A small image classifier, trained from scratch: activation gelu, trained on microscope photos of single blood and bone marrow cells.
Rows from block 4 of a small image classifier, named by matrix and row number. Rows with one number belong to one channel. Each number is 50 + 12 x the weight over its row's rms, rounded and kept within 0 to 99. All counts start at 0.
Before each channel's rows are labels from the 100 images, of 14976, where the channel reaches its highest value: "top examples" is what is common among them. Only what is clearly more common there than usual is listed. The data: microscope photos of single blood and bone marrow cells. In brackets: how many of the 100, against the usual share in percent.
# convs1: first pointwise conv (model.blocks.4.convs.1.weight, 320x320x1x1), inputs 214-319
# convs3: second pointwise conv (model.blocks.4.convs.3.weight, 320x320x1x1, transposed), outputs 214-319

top examples: smear: peripheral blood (95 vs 16.2); cell type: lymphocyte (49 vs 15.3); cell type: segmented neutrophil (42 vs 20)
convs1.292:52 59 49 54 33 58 66 57 59 66 49 51 61 62 63 51 41 39 48 44 61 72 38 38 40 44 57 51 52 66 35 61 59 54 33 42 36 32 36 56 44 61 48 42 57 50 44 56 44 38 50 63 55 57 46 47 56 69 51 56 46 32 31 42 56 41 47 71 73 69 41 63 56 57 24 48 76 63 39 68 29 58 72 65 47 31 30 32 63 52 20 67 44 51 50 47 73 59 43 40 63 40 49 63 45 51
convs3.292:65 40 54 61 41 54 72 50 61 70 34 35 40 44 68 90 54 47 42 53 59 40 88 55 55 56 79 52 39 78 35 43 47 39 53 38 46 53 42 47 51 45 32 53 21 51 60 60 39 64 59 36 46 35 73 46 52 51 77 55 69 58 58 41 51 80 34 52 45 36 50 65 56 37 16 48 56 33 32 33 34 34 46 61 66 33 50 48 39 21 45 26 56 58 44 42 47 50 55 63 61 48 57 54 45 56

top examples: cell type: band neutrophil (30 vs 5.6)
convs1.243:63 45 63 55 48 59 34 51 50 49 54 43 33 77 28 52 29 52 46 61 32 52 61 56 36 56 46 78 46 48 35 44 55 53 58 42 45 56 51 44 58 55 52 66 48 40 63 46 50 56 21 36 51 47 37 55 44 48 38 51 43 45 30 60 57 46 53 27 63 62 53 45 55 46 48 44 51 37 42 52 50 76 64 52 66 37 50 47 08 51 44 48 58 38 42 42 53 54 49 37 34 54 49 55 73 51
convs3.243:68 36 46 49 64 54 53 75 54 60 82 55 44 50 58 53 67 43 65 46 55 39 58 65 61 52 39 59 47 30 42 70 52 45 63 60 62 59 36 68 28 43 31 46 32 47 53 33 41 56 44 50 56 45 50 71 42 61 46 57 50 47 41 57 69 56 43 42 69 47 48 61 38 52 43 50 38 63 32 64 56 39 50 37 47 60 31 44 45 36 57 46 41 58 50 54 76 50 59 52 57 73 44 31 33 57

top examples: cell type: lymphocyte (71 vs 15.3); smear: peripheral blood (54 vs 16.2)
convs1.62:31 37 52 54 57 42 49 51 40 47 24 75 75 57 43 61 38 44 49 48 70 36 52 51 63 48 56 62 77 46 30 72 58 39 41 76 64 52 46 73 44 40 57 48 62 68 54 50 49 44 65 28 62 77 37 54 49 59 55 40 61 38 67 43 51 53 35 30 74 64 57 55 41 66 48 54 41 38 38 50 61 19 27 52 58 67 53 41 38 56 59 56 51 67 49 53 68 64 59 41 41 48 65 76 66 53
convs3.62:41 30 28 57 38 39 44 46 51 52 34 53 46 73 44 49 45 34 28 35 47 38 47 44 46 44 41 45 48 63 57 48 51 54 58 78 73 49 28 64 64 54 37 53 44 45 54 38 79 45 48 23 43 63 49 53 66 47 58 64 43 34 58 60 40 60 52 44 44 50 50 49 43 43 57 52 51 36 56 43 53 26 55 45 54 53 47 50 27 50 73 39 47 47 27 50 72 51 52 54 48 44 49 65 60 51

top examples: cell type: eosinophil (45 vs 4.2)
convs1.136:77 53 50 53 35 42 56 54 69 46 36 35 47 59 56 65 45 47 56 39 49 24 46 39 25 54 56 47 50 41 40 54 36 60 46 45 52 48 57 66 57 46 58 44 36 17 35 46 61 37 34 57 33 44 36 44 22 40 53 55 48 36 36 36 50 53 55 63 64 67 35 72 48 55 37 45 43 65 70 51 54 64 67 41 42 44 47 54 49 28 74 68 62 49 78 57 59 45 27 65 47 69 76 27 35 49
convs3.136:50 49 55 67 60 60 50 63 63 49 42 58 68 74 73 59 77 45 66 41 84 46 47 37 31 64 59 38 45 51 35 39 60 28 69 47 63 63 55 81 23 53 45 64 59 04 63 60 39 54 55 45 47 76 49 43 46 70 52 27 73 43 42 55 37 29 60 55 59 34 35 45 57 66 49 50 60 37 43 39 52 40 66 68 39 56 57 53 62 63 51 67 53 38 39 46 42 49 59 49 38 50 52 54 66 39

top examples: cell type: promyelocyte (27 vs 6.4); cell type: band neutrophil (26 vs 5.6)
convs1.147:51 43 63 46 45 76 43 30 49 41 61 40 41 76 66 54 57 51 58 56 62 35 41 39 41 57 59 52 25 48 38 64 37 47 62 61 57 61 50 55 34 49 58 61 47 48 45 49 51 25 51 71 46 60 38 54 59 41 48 50 38 48 57 59 49 64 63 68 43 47 60 57 70 71 42 46 50 43 32 51 48 40 53 39 22 58 51 46 35 57 39 50 58 59 53 53 75 61 39 53 58 47 56 63 47 52
convs3.147:54 85 47 48 56 51 71 34 48 49 54 60 73 54 48 59 81 57 51 33 66 42 52 30 46 61 33 58 35 50 61 47 51 38 53 58 56 66 48 62 56 64 48 60 42 55 54 59 53 46 50 61 66 40 50 80 43 35 57 66 52 62 61 82 48 31 48 55 52 40 49 37 55 50 48 50 51 58 48 56 43 60 47 48 58 70 56 45 52 53 61 62 26 41 46 47 55 40 69 63 58 57 61 56 74 43

top examples: cell type: segmented neutrophil (60 vs 20)
convs1.30:61 43 62 37 84 44 68 66 48 34 60 32 34 61 48 56 70 44 54 59 69 56 46 41 42 38 40 55 31 54 39 69 43 51 25 49 41 27 49 54 46 58 57 47 65 28 42 53 40 49 56 48 33 63 31 37 28 35 39 23 48 70 40 49 50 46 46 56 48 60 46 43 63 31 37 39 54 55 48 67 67 51 40 58 71 48 55 60 34 23 55 38 58 46 44 39 44 65 48 51 58 77 56 53 45 65
convs3.30:58 57 56 35 47 47 25 47 58 36 42 54 65 50 59 56 47 56 34 48 59 45 56 41 40 35 60 60 54 77 50 37 23 66 40 29 36 41 33 25 54 46 64 57 37 46 56 59 50 66 75 47 46 48 32 50 68 49 35 47 55 30 42 43 56 48 39 93 80 63 50 53 42 48 45 42 32 52 45 36 64 50 57 60 65 43 61 61 58 58 77 60 54 24 48 49 48 57 44 57 49 50 35 59 54 50

top examples: cell type: lymphocyte (38 vs 15.3)
convs1.64:51 49 49 64 56 44 54 77 40 62 34 42 36 45 65 73 66 53 50 50 46 35 31 42 55 65 45 52 57 32 45 58 40 53 32 46 55 44 61 29 53 37 48 54 50 38 54 51 43 31 44 56 16 31 44 35 48 34 47 36 50 54 51 48 45 46 32 46 57 49 26 49 55 57 50 58 64 59 37 45 44 47 49 42 43 50 56 61 59 45 33 50 53 53 71 53 67 54 64 41 54 52 55 47 49 47
convs3.64:40 45 35 67 59 46 34 71 40 43 56 39 46 69 37 34 51 65 36 33 52 58 54 47 52 54 43 35 57 61 66 45 61 66 63 30 46 57 26 57 35 50 50 41 57 29 44 52 57 50 66 55 57 41 57 49 33 50 61 65 52 58 73 45 50 34 65 18 64 56 58 23 50 44 66 46 40 59 65 52 20 48 39 62 44 37 60 48 54 60 45 78 39 62 51 46 32 43 62 44 46 58 38 40 57 54

top examples: cell type: erythroblast (51 vs 14.3)
convs1.196:63 56 74 40 50 39 64 65 43 44 57 55 41 50 48 72 31 42 38 62 64 48 53 63 66 56 67 56 28 56 56 53 57 39 61 43 31 61 42 56 51 67 66 50 39 41 27 70 57 56 25 39 39 69 50 84 57 55 41 38 52 55 69 63 48 42 43 53 57 95 58 25 68 39 58 45 57 53 85 55 37 64 55 55 43 46 33 38 71 51 47 43 34 35 51 39 57 55 61 31 57 53 50 56 52 71
convs3.196:52 42 50 41 52 45 24 70 63 47 49 54 56 37 29 46 49 33 57 34 78 33 42 61 44 53 52 39 25 50 50 38 73 56 36 45 52 46 31 55 61 68 51 43 47 66 60 38 58 49 25 40 48 69 47 40 51 53 46 52 56 60 45 45 50 42 37 64 53 45 45 47 43 47 45 53 61 38 45 70 45 24 28 46 16 53 43 43 60 41 75 47 43 40 60 49 49 55 53 33 56 56 56 51 53 58

top examples: cell type: lymphocyte (57 vs 15.3); smear: peripheral blood (56 vs 16.2)
convs1.80:63 52 62 43 68 43 31 43 49 44 38 31 44 42 47 60 50 19 80 38 49 46 43 45 44 59 55 67 47 56 33 35 36 51 53 44 53 57 45 55 49 46 43 70 54 35 44 35 74 42 40 43 46 50 45 40 51 51 54 49 39 56 41 65 62 42 53 53 52 72 47 50 54 42 61 28 46 85 58 44 38 45 57 43 38 65 41 39 49 45 35 28 54 55 50 95 59 54 63 27 59 43 49 64 46 54
convs3.80:48 42 38 30 38 79 77 43 42 49 65 46 58 39 48 46 53 69 39 37 55 60 52 66 66 55 51 62 36 39 37 47 64 51 55 33 50 61 47 53 59 44 56 39 41 49 48 48 64 35 58 52 54 42 47 47 44 41 43 49 68 38 39 63 44 46 57 24 49 46 70 70 36 47 57 50 69 41 55 69 43 43 45 15 60 47 38 47 62 60 39 60 44 28 42 92 33 57 39 26 43 51 50 52 48 74

top examples: cell type: eosinophil (54 vs 4.2)
convs1.288:62 33 61 34 62 47 20 56 38 49 61 59 52 29 43 37 62 48 40 47 36 36 52 33 58 87 54 45 53 52 38 60 41 46 49 18 41 45 43 45 42 53 44 49 80 55 51 73 60 49 66 22 56 36 50 46 45 57 44 52 52 54 55 37 76 47 36 35 33 37 77 51 48 44 70 29 64 62 46 49 50 32 46 49 59 54 56 50 60 40 47 34 47 65 73 45 68 43 46 32 45 46 30 52 32 46
convs3.288:37 77 49 43 33 54 63 47 41 20 47 44 43 55 52 58 41 30 56 37 60 65 43 38 64 52 25 57 43 41 53 48 32 68 36 53 38 37 52 38 52 41 60 25 37 47 72 17 42 48 45 39 57 34 52 48 57 54 57 78 49 46 53 75 40 59 40 61 67 58 54 36 63 40 48 37 46 55 70 61 69 46 32 28 45 54 36 51 45 68 58 40 51 42 51 23 55 63 67 20 34 50 62 51 48 52

top examples: cell type: eosinophil (48 vs 4.2)
convs1.96:69 47 60 44 46 65 57 85 58 56 66 51 54 66 53 46 53 36 58 47 44 56 41 34 58 66 35 62 54 59 58 61 42 56 41 42 54 44 22 42 50 68 65 59 36 55 51 43 33 49 46 40 44 51 70 53 59 60 28 66 48 49 57 56 50 41 56 44 51 41 50 44 55 47 52 57 53 45 45 52 68 62 54 55 46 29 48 53 61 45 53 47 57 59 43 60 50 24 42 43 60 42 37 47 61 65
convs3.96:53 64 39 32 40 60 48 62 41 72 56 75 56 30 44 59 41 43 67 48 50 42 47 56 51 73 54 43 63 41 63 69 33 69 39 34 67 66 38 62 36 50 59 58 40 42 40 58 63 57 62 39 53 48 50 44 43 41 53 40 37 33 32 73 67 36 44 40 43 69 74 40 61 44 55 48 55 54 23 57 46 63 29 57 44 55 56 54 54 57 45 34 57 36 57 66 42 49 59 50 61 30 26 43 42 43

top examples: cell type: band neutrophil (25 vs 5.6)
convs1.312:38 50 58 33 69 42 40 46 45 38 50 72 40 54 33 55 74 48 70 46 44 48 60 57 38 50 49 45 51 54 64 50 52 59 52 54 51 48 73 43 43 66 48 48 67 55 43 47 58 51 47 50 78 43 60 57 54 52 53 45 11 51 31 30 46 44 48 36 62 51 42 33 72 46 47 35 49 60 39 19 67 53 54 47 41 39 52 57 42 42 47 60 33 38 50 53 42 40 68 41 50 48 32 62 46 59
convs3.312:46 34 38 57 58 45 49 60 55 34 48 42 51 55 45 39 65 30 56 47 70 44 52 51 46 65 46 51 33 60 42 31 64 36 69 64 55 53 44 44 45 51 66 33 63 33 56 62 51 54 71 31 35 84 18 63 51 53 47 52 56 46 38 54 19 48 62 49 50 47 53 57 44 37 54 29 62 62 66 55 44 73 64 37 62 48 53 50 43 56 42 57 52 50 35 46 42 41 33 54 49 44 35 45 44 47

top examples: cell type: lymphocyte (63 vs 15.3)
convs1.108:46 47 41 51 67 51 54 55 63 63 75 58 53 81 58 53 57 42 53 48 50 30 39 50 60 39 37 32 24 48 52 63 69 50 70 42 48 50 47 62 51 50 51 36 56 53 30 58 43 42 59 58 65 53 46 55 21 53 22 59 60 49 25 57 51 49 44 35 72 64 52 42 22 67 56 51 68 48 44 46 44 60 46 71 37 44 22 55 25 31 43 40 38 63 53 48 45 67 72 53 46 56 47 62 49 15
convs3.108:50 54 53 73 46 49 66 53 46 40 42 49 62 39 42 52 38 56 54 34 44 57 52 34 57 47 54 40 35 48 45 34 26 42 40 53 41 45 50 71 47 48 34 62 52 73 41 61 52 60 53 50 78 39 48 76 39 42 52 50 28 76 72 54 43 57 41 25 35 42 42 58 77 36 51 52 62 54 29 53 40 68 51 40 65 47 49 62 49 34 40 38 34 39 37 60 46 48 29 47 31 38 44 42 52 39

top examples: cell type: segmented neutrophil (55 vs 20)
convs1.182:63 57 46 42 69 45 52 72 47 57 34 41 40 63 58 57 58 39 40 52 57 45 51 45 56 55 42 48 41 40 51 41 60 79 52 46 69 55 50 51 60 73 61 70 69 50 37 68 47 33 62 34 35 70 57 41 51 39 39 73 55 45 70 47 38 46 60 43 35 54 63 56 62 63 53 51 75 48 69 34 48 49 56 48 37 50 40 52 31 20 31 37 61 44 51 53 29 30 51 47 38 38 57 46 42 50
convs3.182:43 52 60 49 46 37 70 50 72 48 67 48 52 68 41 39 45 62 33 64 50 69 39 39 40 40 42 47 67 54 19 43 45 53 76 38 32 34 66 48 58 35 22 56 30 44 65 50 50 44 29 63 50 56 48 48 53 53 31 53 42 62 55 40 50 46 30 43 48 54 41 40 57 54 52 44 61 45 36 61 63 34 53 48 69 62 59 34 30 58 50 45 54 37 72 38 37 26 40 53 41 48 39 50 68 55

top examples: cell type: erythroblast (60 vs 14.3)
convs1.100:63 57 46 44 33 50 41 51 60 65 59 76 57 56 36 57 42 49 43 55 25 43 54 52 60 46 37 55 37 66 58 65 48 58 49 56 56 59 56 57 47 45 13 58 58 42 41 40 70 36 42 55 37 40 44 62 51 45 56 39 59 52 44 44 43 60 50 66 58 73 53 21 51 49 20 43 41 68 64 42 42 39 50 48 52 46 47 40 49 38 42 43 66 43 43 53 42 55 43 48 54 54 40 65 57 66
convs3.100:61 33 51 45 25 54 27 53 51 52 42 29 22 53 52 71 51 54 51 48 49 42 61 56 32 36 43 62 52 40 43 66 50 67 38 36 41 47 57 49 42 52 57 39 59 49 51 44 31 40 71 55 52 42 40 52 53 42 67 67 49 57 54 70 51 82 34 73 67 48 64 60 60 31 52 54 62 66 58 63 49 45 47 31 43 68 50 24 48 50 47 76 40 51 65 57 39 59 55 58 54 45 36 56 81 54

top examples: cell type: band neutrophil (46 vs 5.6)
convs1.226:43 40 62 48 52 69 47 70 58 33 44 65 48 38 33 52 47 44 48 46 33 58 51 76 48 48 51 38 49 49 34 53 55 52 36 43 43 52 49 60 49 52 47 55 65 40 44 62 58 49 35 42 32 61 53 45 65 48 39 44 35 58 70 63 56 43 60 63 43 76 40 64 52 27 41 47 40 48 40 35 62 46 26 67 60 63 47 44 46 64 45 63 51 38 51 48 55 56 40 34 41 42 31 51 74 46
convs3.226:27 41 57 69 46 12 80 57 44 50 64 39 44 53 45 65 36 32 49 44 63 63 53 57 80 51 35 83 71 61 63 55 47 18 58 65 46 52 67 29 52 53 32 37 51 36 51 65 56 50 52 41 34 47 56 53 54 59 51 59 60 39 66 44 48 50 72 44 58 42 57 62 59 42 38 48 53 49 55 36 58 45 62 51 62 54 74 71 42 54 51 57 44 54 66 62 49 51 60 47 56 52 52 62 48 47

top examples: cell type: plasma cell (26 vs 3.6)
convs1.153:64 69 54 53 37 43 51 51 44 54 51 61 41 50 43 45 33 58 53 57 42 51 55 53 54 43 26 38 45 64 53 56 54 49 53 20 49 64 55 33 59 67 73 57 49 51 58 54 48 40 39 68 45 38 46 35 50 52 42 46 63 42 42 71 68 33 52 50 64 43 39 47 55 60 48 56 50 45 42 49 34 46 38 42 62 61 47 57 73 43 50 76 41 51 48 43 42 59 55 72 20 45 57 50 56 52
convs3.153:51 57 52 35 51 50 76 55 62 32 54 50 52 64 62 64 58 54 90 41 68 50 59 38 63 45 27 28 41 59 54 57 32 32 45 43 42 59 64 79 50 45 30 63 34 56 42 46 39 46 63 55 49 62 53 54 46 52 65 36 49 69 47 69 48 24 39 73 50 43 34 35 48 48 54 38 47 42 64 66 50 34 64 44 42 53 65 34 14 43 37 59 42 64 53 45 61 52 53 50 48 34 40 31 61 57

top examples: cell type: promyelocyte (30 vs 6.4)
convs1.209:36 46 53 53 48 65 51 44 53 60 38 41 47 68 45 71 74 44 48 41 38 58 46 46 60 52 33 49 61 45 27 52 37 50 46 45 54 61 84 39 45 42 57 48 74 56 44 42 45 39 69 48 57 45 55 66 60 48 38 50 51 40 51 56 53 38 52 34 59 34 74 48 28 43 47 42 45 47 69 26 44 61 48 39 51 57 62 54 28 49 53 75 50 34 56 58 42 75 60 58 42 57 65 46 46 34
convs3.209:49 55 44 49 71 32 76 59 53 58 46 57 63 62 59 49 68 34 56 51 51 44 41 61 40 56 53 42 42 40 37 61 40 68 49 54 66 52 51 40 54 45 63 26 36 36 59 45 46 50 57 55 40 75 54 60 56 40 59 41 28 36 46 44 67 55 49 61 50 73 70 71 53 53 72 51 56 48 59 51 55 43 53 53 57 52 36 62 59 51 54 50 33 50 55 33 58 54 50 59 28 46 26 48 35 55

top examples: cell type: erythroblast (73 vs 14.3)
convs1.249:63 29 63 61 42 53 61 41 49 48 76 41 57 40 46 36 54 43 41 64 67 52 51 49 29 43 61 60 51 46 47 43 39 54 28 48 43 44 34 62 56 43 55 49 61 59 41 33 45 35 35 42 59 34 59 40 30 45 33 35 49 39 71 41 46 54 47 31 52 68 67 51 52 34 40 55 53 84 32 72 42 56 54 62 44 57 52 58 55 52 53 54 34 53 65 62 50 38 53 52 52 63 57 47 65 63
convs3.249:46 53 45 45 54 65 69 69 69 55 56 37 46 51 54 31 62 51 58 58 35 61 39 53 43 39 19 35 31 35 59 49 47 56 42 59 54 58 45 61 59 50 36 38 61 40 69 48 64 68 45 64 53 30 37 39 56 43 52 58 52 23 61 63 45 57 49 63 43 75 53 38 54 49 57 61 31 54 43 44 61 40 64 44 47 44 51 50 67 40 66 42 39 34 50 55 69 36 49 46 48 49 26 39 51 23

top examples: cell type: erythroblast (59 vs 14.3)
convs1.143:63 60 65 59 53 39 57 54 23 24 46 52 52 52 44 46 44 51 53 44 58 50 47 39 30 63 36 56 38 56 40 64 52 42 56 49 51 50 54 39 59 58 51 50 51 49 55 58 44 49 25 47 51 31 35 64 66 27 55 41 59 33 64 40 53 59 30 46 56 63 53 24 61 45 57 59 58 71 35 91 38 41 33 49 40 58 44 56 38 54 62 43 51 45 53 50 38 99 56 53 53 54 65 68 32 53
convs3.143:34 51 57 25 35 66 50 45 52 51 43 31 62 56 61 38 52 50 47 46 48 42 67 57 70 55 54 42 63 30 50 54 30 65 52 29 45 33 38 31 43 30 51 51 67 64 56 46 49 47 68 49 79 41 62 32 46 62 32 50 61 62 60 52 47 32 42 54 48 47 53 51 47 46 61 47 26 65 43 37 40 38 32 48 33 48 46 76 65 67 35 33 36 56 56 58 65 06 53 51 43 65 58 50 60 45

top examples: cell type: band neutrophil (27 vs 5.6)
convs1.166:51 58 36 42 49 39 54 45 45 53 44 73 42 37 47 53 26 33 55 38 47 74 46 42 70 38 33 33 50 35 53 44 52 59 32 44 52 51 43 50 44 37 52 44 48 37 41 52 46 38 58 45 50 59 56 57 76 28 58 37 58 41 51 40 44 54 54 40 46 30 39 48 47 52 43 53 42 43 47 39 57 64 71 42 53 46 68 70 61 70 50 47 75 74 32 42 46 51 52 61 56 31 51 45 30 24
convs3.166:81 49 44 52 33 47 49 62 44 66 34 67 51 44 48 29 44 53 46 40 68 47 47 43 61 49 38 46 43 63 46 33 72 65 43 59 31 39 57 66 54 40 63 33 42 34 39 47 48 58 74 69 43 56 47 59 63 44 61 69 59 59 35 43 39 43 52 25 52 45 40 61 37 44 51 36 61 36 32 45 39 42 40 53 41 44 32 44 38 44 49 34 36 65 39 54 56 50 50 82 48 46 43 56 19 54

top examples: cell type: eosinophil (52 vs 4.2); smear: peripheral blood (42 vs 16.2)
convs1.42:62 32 51 46 39 66 54 47 45 56 33 56 76 45 54 59 55 47 28 59 49 48 53 54 40 43 44 66 55 44 37 50 62 53 75 48 43 39 52 46 72 77 35 52 42 37 42 62 37 57 64 45 77 60 35 58 50 47 43 58 47 30 54 52 53 33 53 60 61 35 46 41 74 79 51 61 58 55 55 50 66 44 54 34 52 58 68 56 48 59 43 54 43 49 39 54 44 42 40 24 47 64 39 32 61 43
convs3.42:44 47 45 46 50 58 62 53 57 51 57 23 53 43 53 59 31 23 59 34 39 38 66 52 56 61 55 54 47 48 50 35 72 35 58 42 58 67 52 41 39 46 34 46 68 65 38 60 36 50 51 53 63 41 52 62 59 42 49 50 68 54 36 57 32 55 49 72 56 63 64 40 36 41 57 31 43 30 52 48 35 38 50 50 48 75 47 45 67 46 33 44 46 54 46 85 34 57 47 53 55 60 52 64 51 55

top examples: cell type: eosinophil (47 vs 4.2)
convs1.282:47 44 62 45 53 47 53 57 46 28 55 54 38 40 45 59 60 51 70 50 47 51 75 58 50 61 61 36 54 70 41 67 53 34 32 60 47 45 74 47 55 37 55 41 52 58 58 62 56 51 46 73 40 23 35 52 50 50 53 36 40 41 43 54 65 41 47 42 71 44 49 44 62 28 76 56 41 53 62 40 48 82 56 31 45 65 64 67 57 50 58 50 49 46 42 54 41 68 55 65 35 53 45 57 66 51
convs3.282:50 50 64 42 46 47 27 50 41 49 68 40 63 57 51 47 44 44 34 47 74 43 53 44 40 54 45 39 35 46 56 38 53 40 54 40 76 45 53 50 60 45 61 50 46 59 44 32 36 36 55 33 61 53 59 48 54 63 48 66 40 64 33 42 46 35 65 28 49 37 52 44 57 62 38 51 53 43 54 26 52 54 68 60 56 46 40 41 66 39 38 16 49 50 54 52 61 51 61 59 62 62 51 39 51 43

top examples: cell type: promyelocyte (28 vs 6.4)
convs1.261:30 64 38 37 59 49 38 45 43 48 51 68 56 48 47 52 68 55 60 45 37 46 37 50 42 66 46 51 79 50 64 51 45 64 54 55 43 30 64 43 58 62 62 51 41 70 68 65 42 44 56 40 49 21 64 44 51 48 50 38 35 37 48 41 74 48 53 45 30 48 50 59 51 59 82 40 55 37 50 47 07 40 41 58 54 39 54 46 44 22 60 52 33 67 52 79 58 42 38 56 26 54 58 59 36 48
convs3.261:30 36 52 39 49 56 36 63 42 46 41 54 55 37 50 46 54 37 44 30 34 24 48 30 52 41 54 34 39 44 66 72 81 57 56 49 54 61 31 51 73 53 34 57 58 63 35 63 59 35 45 44 52 42 39 41 45 84 48 62 42 43 50 44 53 61 50 53 53 34 29 55 50 66 42 66 36 60 50 44 53 46 55 62 64 48 48 70 44 49 63 75 35 51 54 62 49 33 56 70 53 47 42 49 64 58

top examples: cell type: band neutrophil (48 vs 5.6)
convs1.104:18 60 48 46 52 47 22 34 55 57 41 39 62 45 61 47 34 45 46 49 49 66 52 48 63 50 55 42 63 35 25 47 44 41 30 61 46 67 41 50 69 59 72 41 52 42 58 48 45 42 61 46 50 60 42 54 41 51 82 40 46 43 20 46 50 50 43 72 89 44 48 43 44 59 61 46 36 55 49 43 49 56 46 50 35 45 54 41 51 53 32 64 45 62 46 56 56 65 64 46 53 35 62 61 29 45
convs3.104:58 45 57 52 67 57 28 51 39 52 52 36 73 56 46 56 53 45 53 55 64 58 47 62 49 63 46 48 58 58 62 56 41 41 49 48 54 53 60 41 50 35 75 53 68 42 44 72 41 39 33 56 50 49 40 36 35 58 71 48 58 56 43 55 33 16 34 66 50 45 58 28 54 50 42 58 59 59 41 57 44 54 61 36 48 41 37 37 38 68 26 60 41 50 52 56 52 24 37 23 29 52 43 48 58 42

top examples: smear: peripheral blood (39 vs 16.2)
convs1.185:48 35 48 77 37 51 38 61 48 29 59 91 43 49 47 45 45 53 29 65 65 42 46 70 57 48 41 39 62 51 70 63 32 52 44 40 45 54 59 59 66 37 40 51 59 49 59 47 43 50 54 53 31 46 36 42 54 41 52 47 39 78 56 34 56 36 72 53 36 49 61 67 65 59 35 35 41 52 43 32 56 47 53 50 52 22 53 43 57 50 49 63 56 37 20 52 50 38 57 40 60 37 50 53 38 48
convs3.185:38 52 28 53 30 57 48 51 43 63 44 34 40 51 56 43 28 63 58 47 55 32 37 50 65 38 44 37 61 57 44 63 55 70 36 28 22 56 62 35 43 55 50 54 57 47 50 57 60 45 51 47 55 54 46 56 59 23 64 29 53 45 41 41 61 38 44 37 49 56 34 40 49 53 72 61 61 21 44 49 57 49 34 57 39 65 61 52 62 34 61 55 53 44 46 51 54 52 51 58 64 68 61 55 29 70

top examples: cell type: band neutrophil (34 vs 5.6)
convs1.105:66 52 50 41 48 51 45 25 69 59 72 33 48 46 75 42 45 70 56 47 42 35 51 58 39 55 29 62 35 53 75 73 46 53 61 58 48 50 51 44 44 35 34 36 36 49 47 63 54 47 22 60 63 25 40 60 30 57 67 39 65 23 34 52 44 53 52 38 65 60 59 51 41 66 33 53 31 44 51 47 19 57 33 53 52 64 50 50 52 37 44 50 62 44 72 58 49 53 43 67 29 57 50 43 50 46
convs3.105:67 79 54 22 19 60 33 67 51 51 62 43 43 36 47 45 67 44 47 56 65 50 57 46 66 37 50 56 53 39 55 63 44 55 44 37 47 58 48 55 51 60 73 44 55 57 24 47 41 48 40 67 44 53 48 57 35 42 42 55 68 50 46 48 58 63 56 53 51 47 29 62 42 62 51 65 66 35 41 71 62 62 67 52 45 72 58 38 57 67 41 24 35 52 45 48 38 40 46 40 36 48 38 53 52 64

top examples: cell type: plasma cell (31 vs 3.6)
convs1.176:67 57 73 57 34 51 57 37 63 59 62 58 72 54 61 42 36 55 62 50 39 40 50 70 35 42 56 36 24 29 36 57 50 36 44 59 53 57 60 57 30 56 44 42 90 52 58 48 32 50 53 39 43 65 47 41 51 45 62 53 68 45 51 47 58 31 49 36 40 83 46 76 50 44 48 58 36 61 54 41 56 10 49 54 59 43 52 50 59 54 38 63 55 55 55 62 55 38 34 51 36 52 43 53 43 44
convs3.176:54 53 33 63 35 58 24 50 42 66 60 37 49 32 39 43 62 48 36 46 59 49 55 58 43 43 49 43 49 56 50 58 48 64 41 49 35 53 45 45 39 56 52 87 49 53 61 67 58 50 34 43 38 48 49 47 19 45 50 56 55 54 50 40 61 77 61 50 68 40 44 30 15 51 32 63 58 74 41 41 56 57 59 41 65 46 61 48 80 41 61 43 46 36 46 55 70 60 72 19 49 60 36 49 54 50

top examples: cell type: band neutrophil (26 vs 5.6)
convs1.92:48 48 42 37 49 70 60 68 34 59 50 92 55 51 63 41 50 60 56 55 52 63 49 49 55 43 60 50 56 55 52 40 52 45 59 54 49 23 60 51 45 50 45 48 58 45 50 56 54 34 34 44 47 62 53 57 29 49 54 39 48 49 44 41 76 47 52 49 54 61 29 51 60 22 21 77 41 58 38 41 61 77 50 72 41 36 51 45 53 44 51 52 47 61 57 59 44 48 45 25 48 42 45 45 57 67
convs3.92:57 59 52 57 45 43 20 58 38 40 36 61 66 60 39 41 50 61 33 52 53 70 43 36 72 49 71 43 56 49 56 80 41 47 31 64 23 53 48 48 76 60 59 51 57 45 48 63 47 55 31 63 59 62 50 37 69 40 45 39 58 55 56 34 53 41 53 57 62 53 43 30 32 58 54 69 37 56 62 49 22 63 60 57 40 60 64 66 71 60 45 58 64 52 28 61 33 48 42 48 58 47 72 57 52 66

top examples: cell type: segmented neutrophil (83 vs 20); smear: peripheral blood (43 vs 16.2)
convs1.301:55 57 50 57 40 51 52 51 35 54 42 52 27 51 54 63 52 47 51 57 51 32 53 33 41 46 38 32 67 50 80 31 43 48 24 23 68 49 36 45 37 41 37 39 56 42 53 59 48 55 48 58 26 70 57 66 24 51 43 21 49 55 37 59 34 49 63 46 43 55 56 75 49 40 49 61 64 46 56 57 51 39 47 49 54 46 64 40 30 70 61 32 55 56 41 54 45 64 54 52 29 70 26 37 29 51
convs3.301:54 61 30 54 43 44 41 57 51 57 52 50 36 54 58 50 52 47 47 58 86 52 50 29 39 51 43 48 47 40 51 54 56 48 65 54 37 48 48 53 65 56 60 61 65 64 37 56 42 48 59 44 41 57 57 48 48 49 41 42 41 30 66 82 06 42 36 52 45 70 48 62 46 59 61 45 28 40 45 35 42 58 39 61 82 50 68 65 52 60 59 51 57 66 58 20 52 48 42 57 61 60 40 82 46 51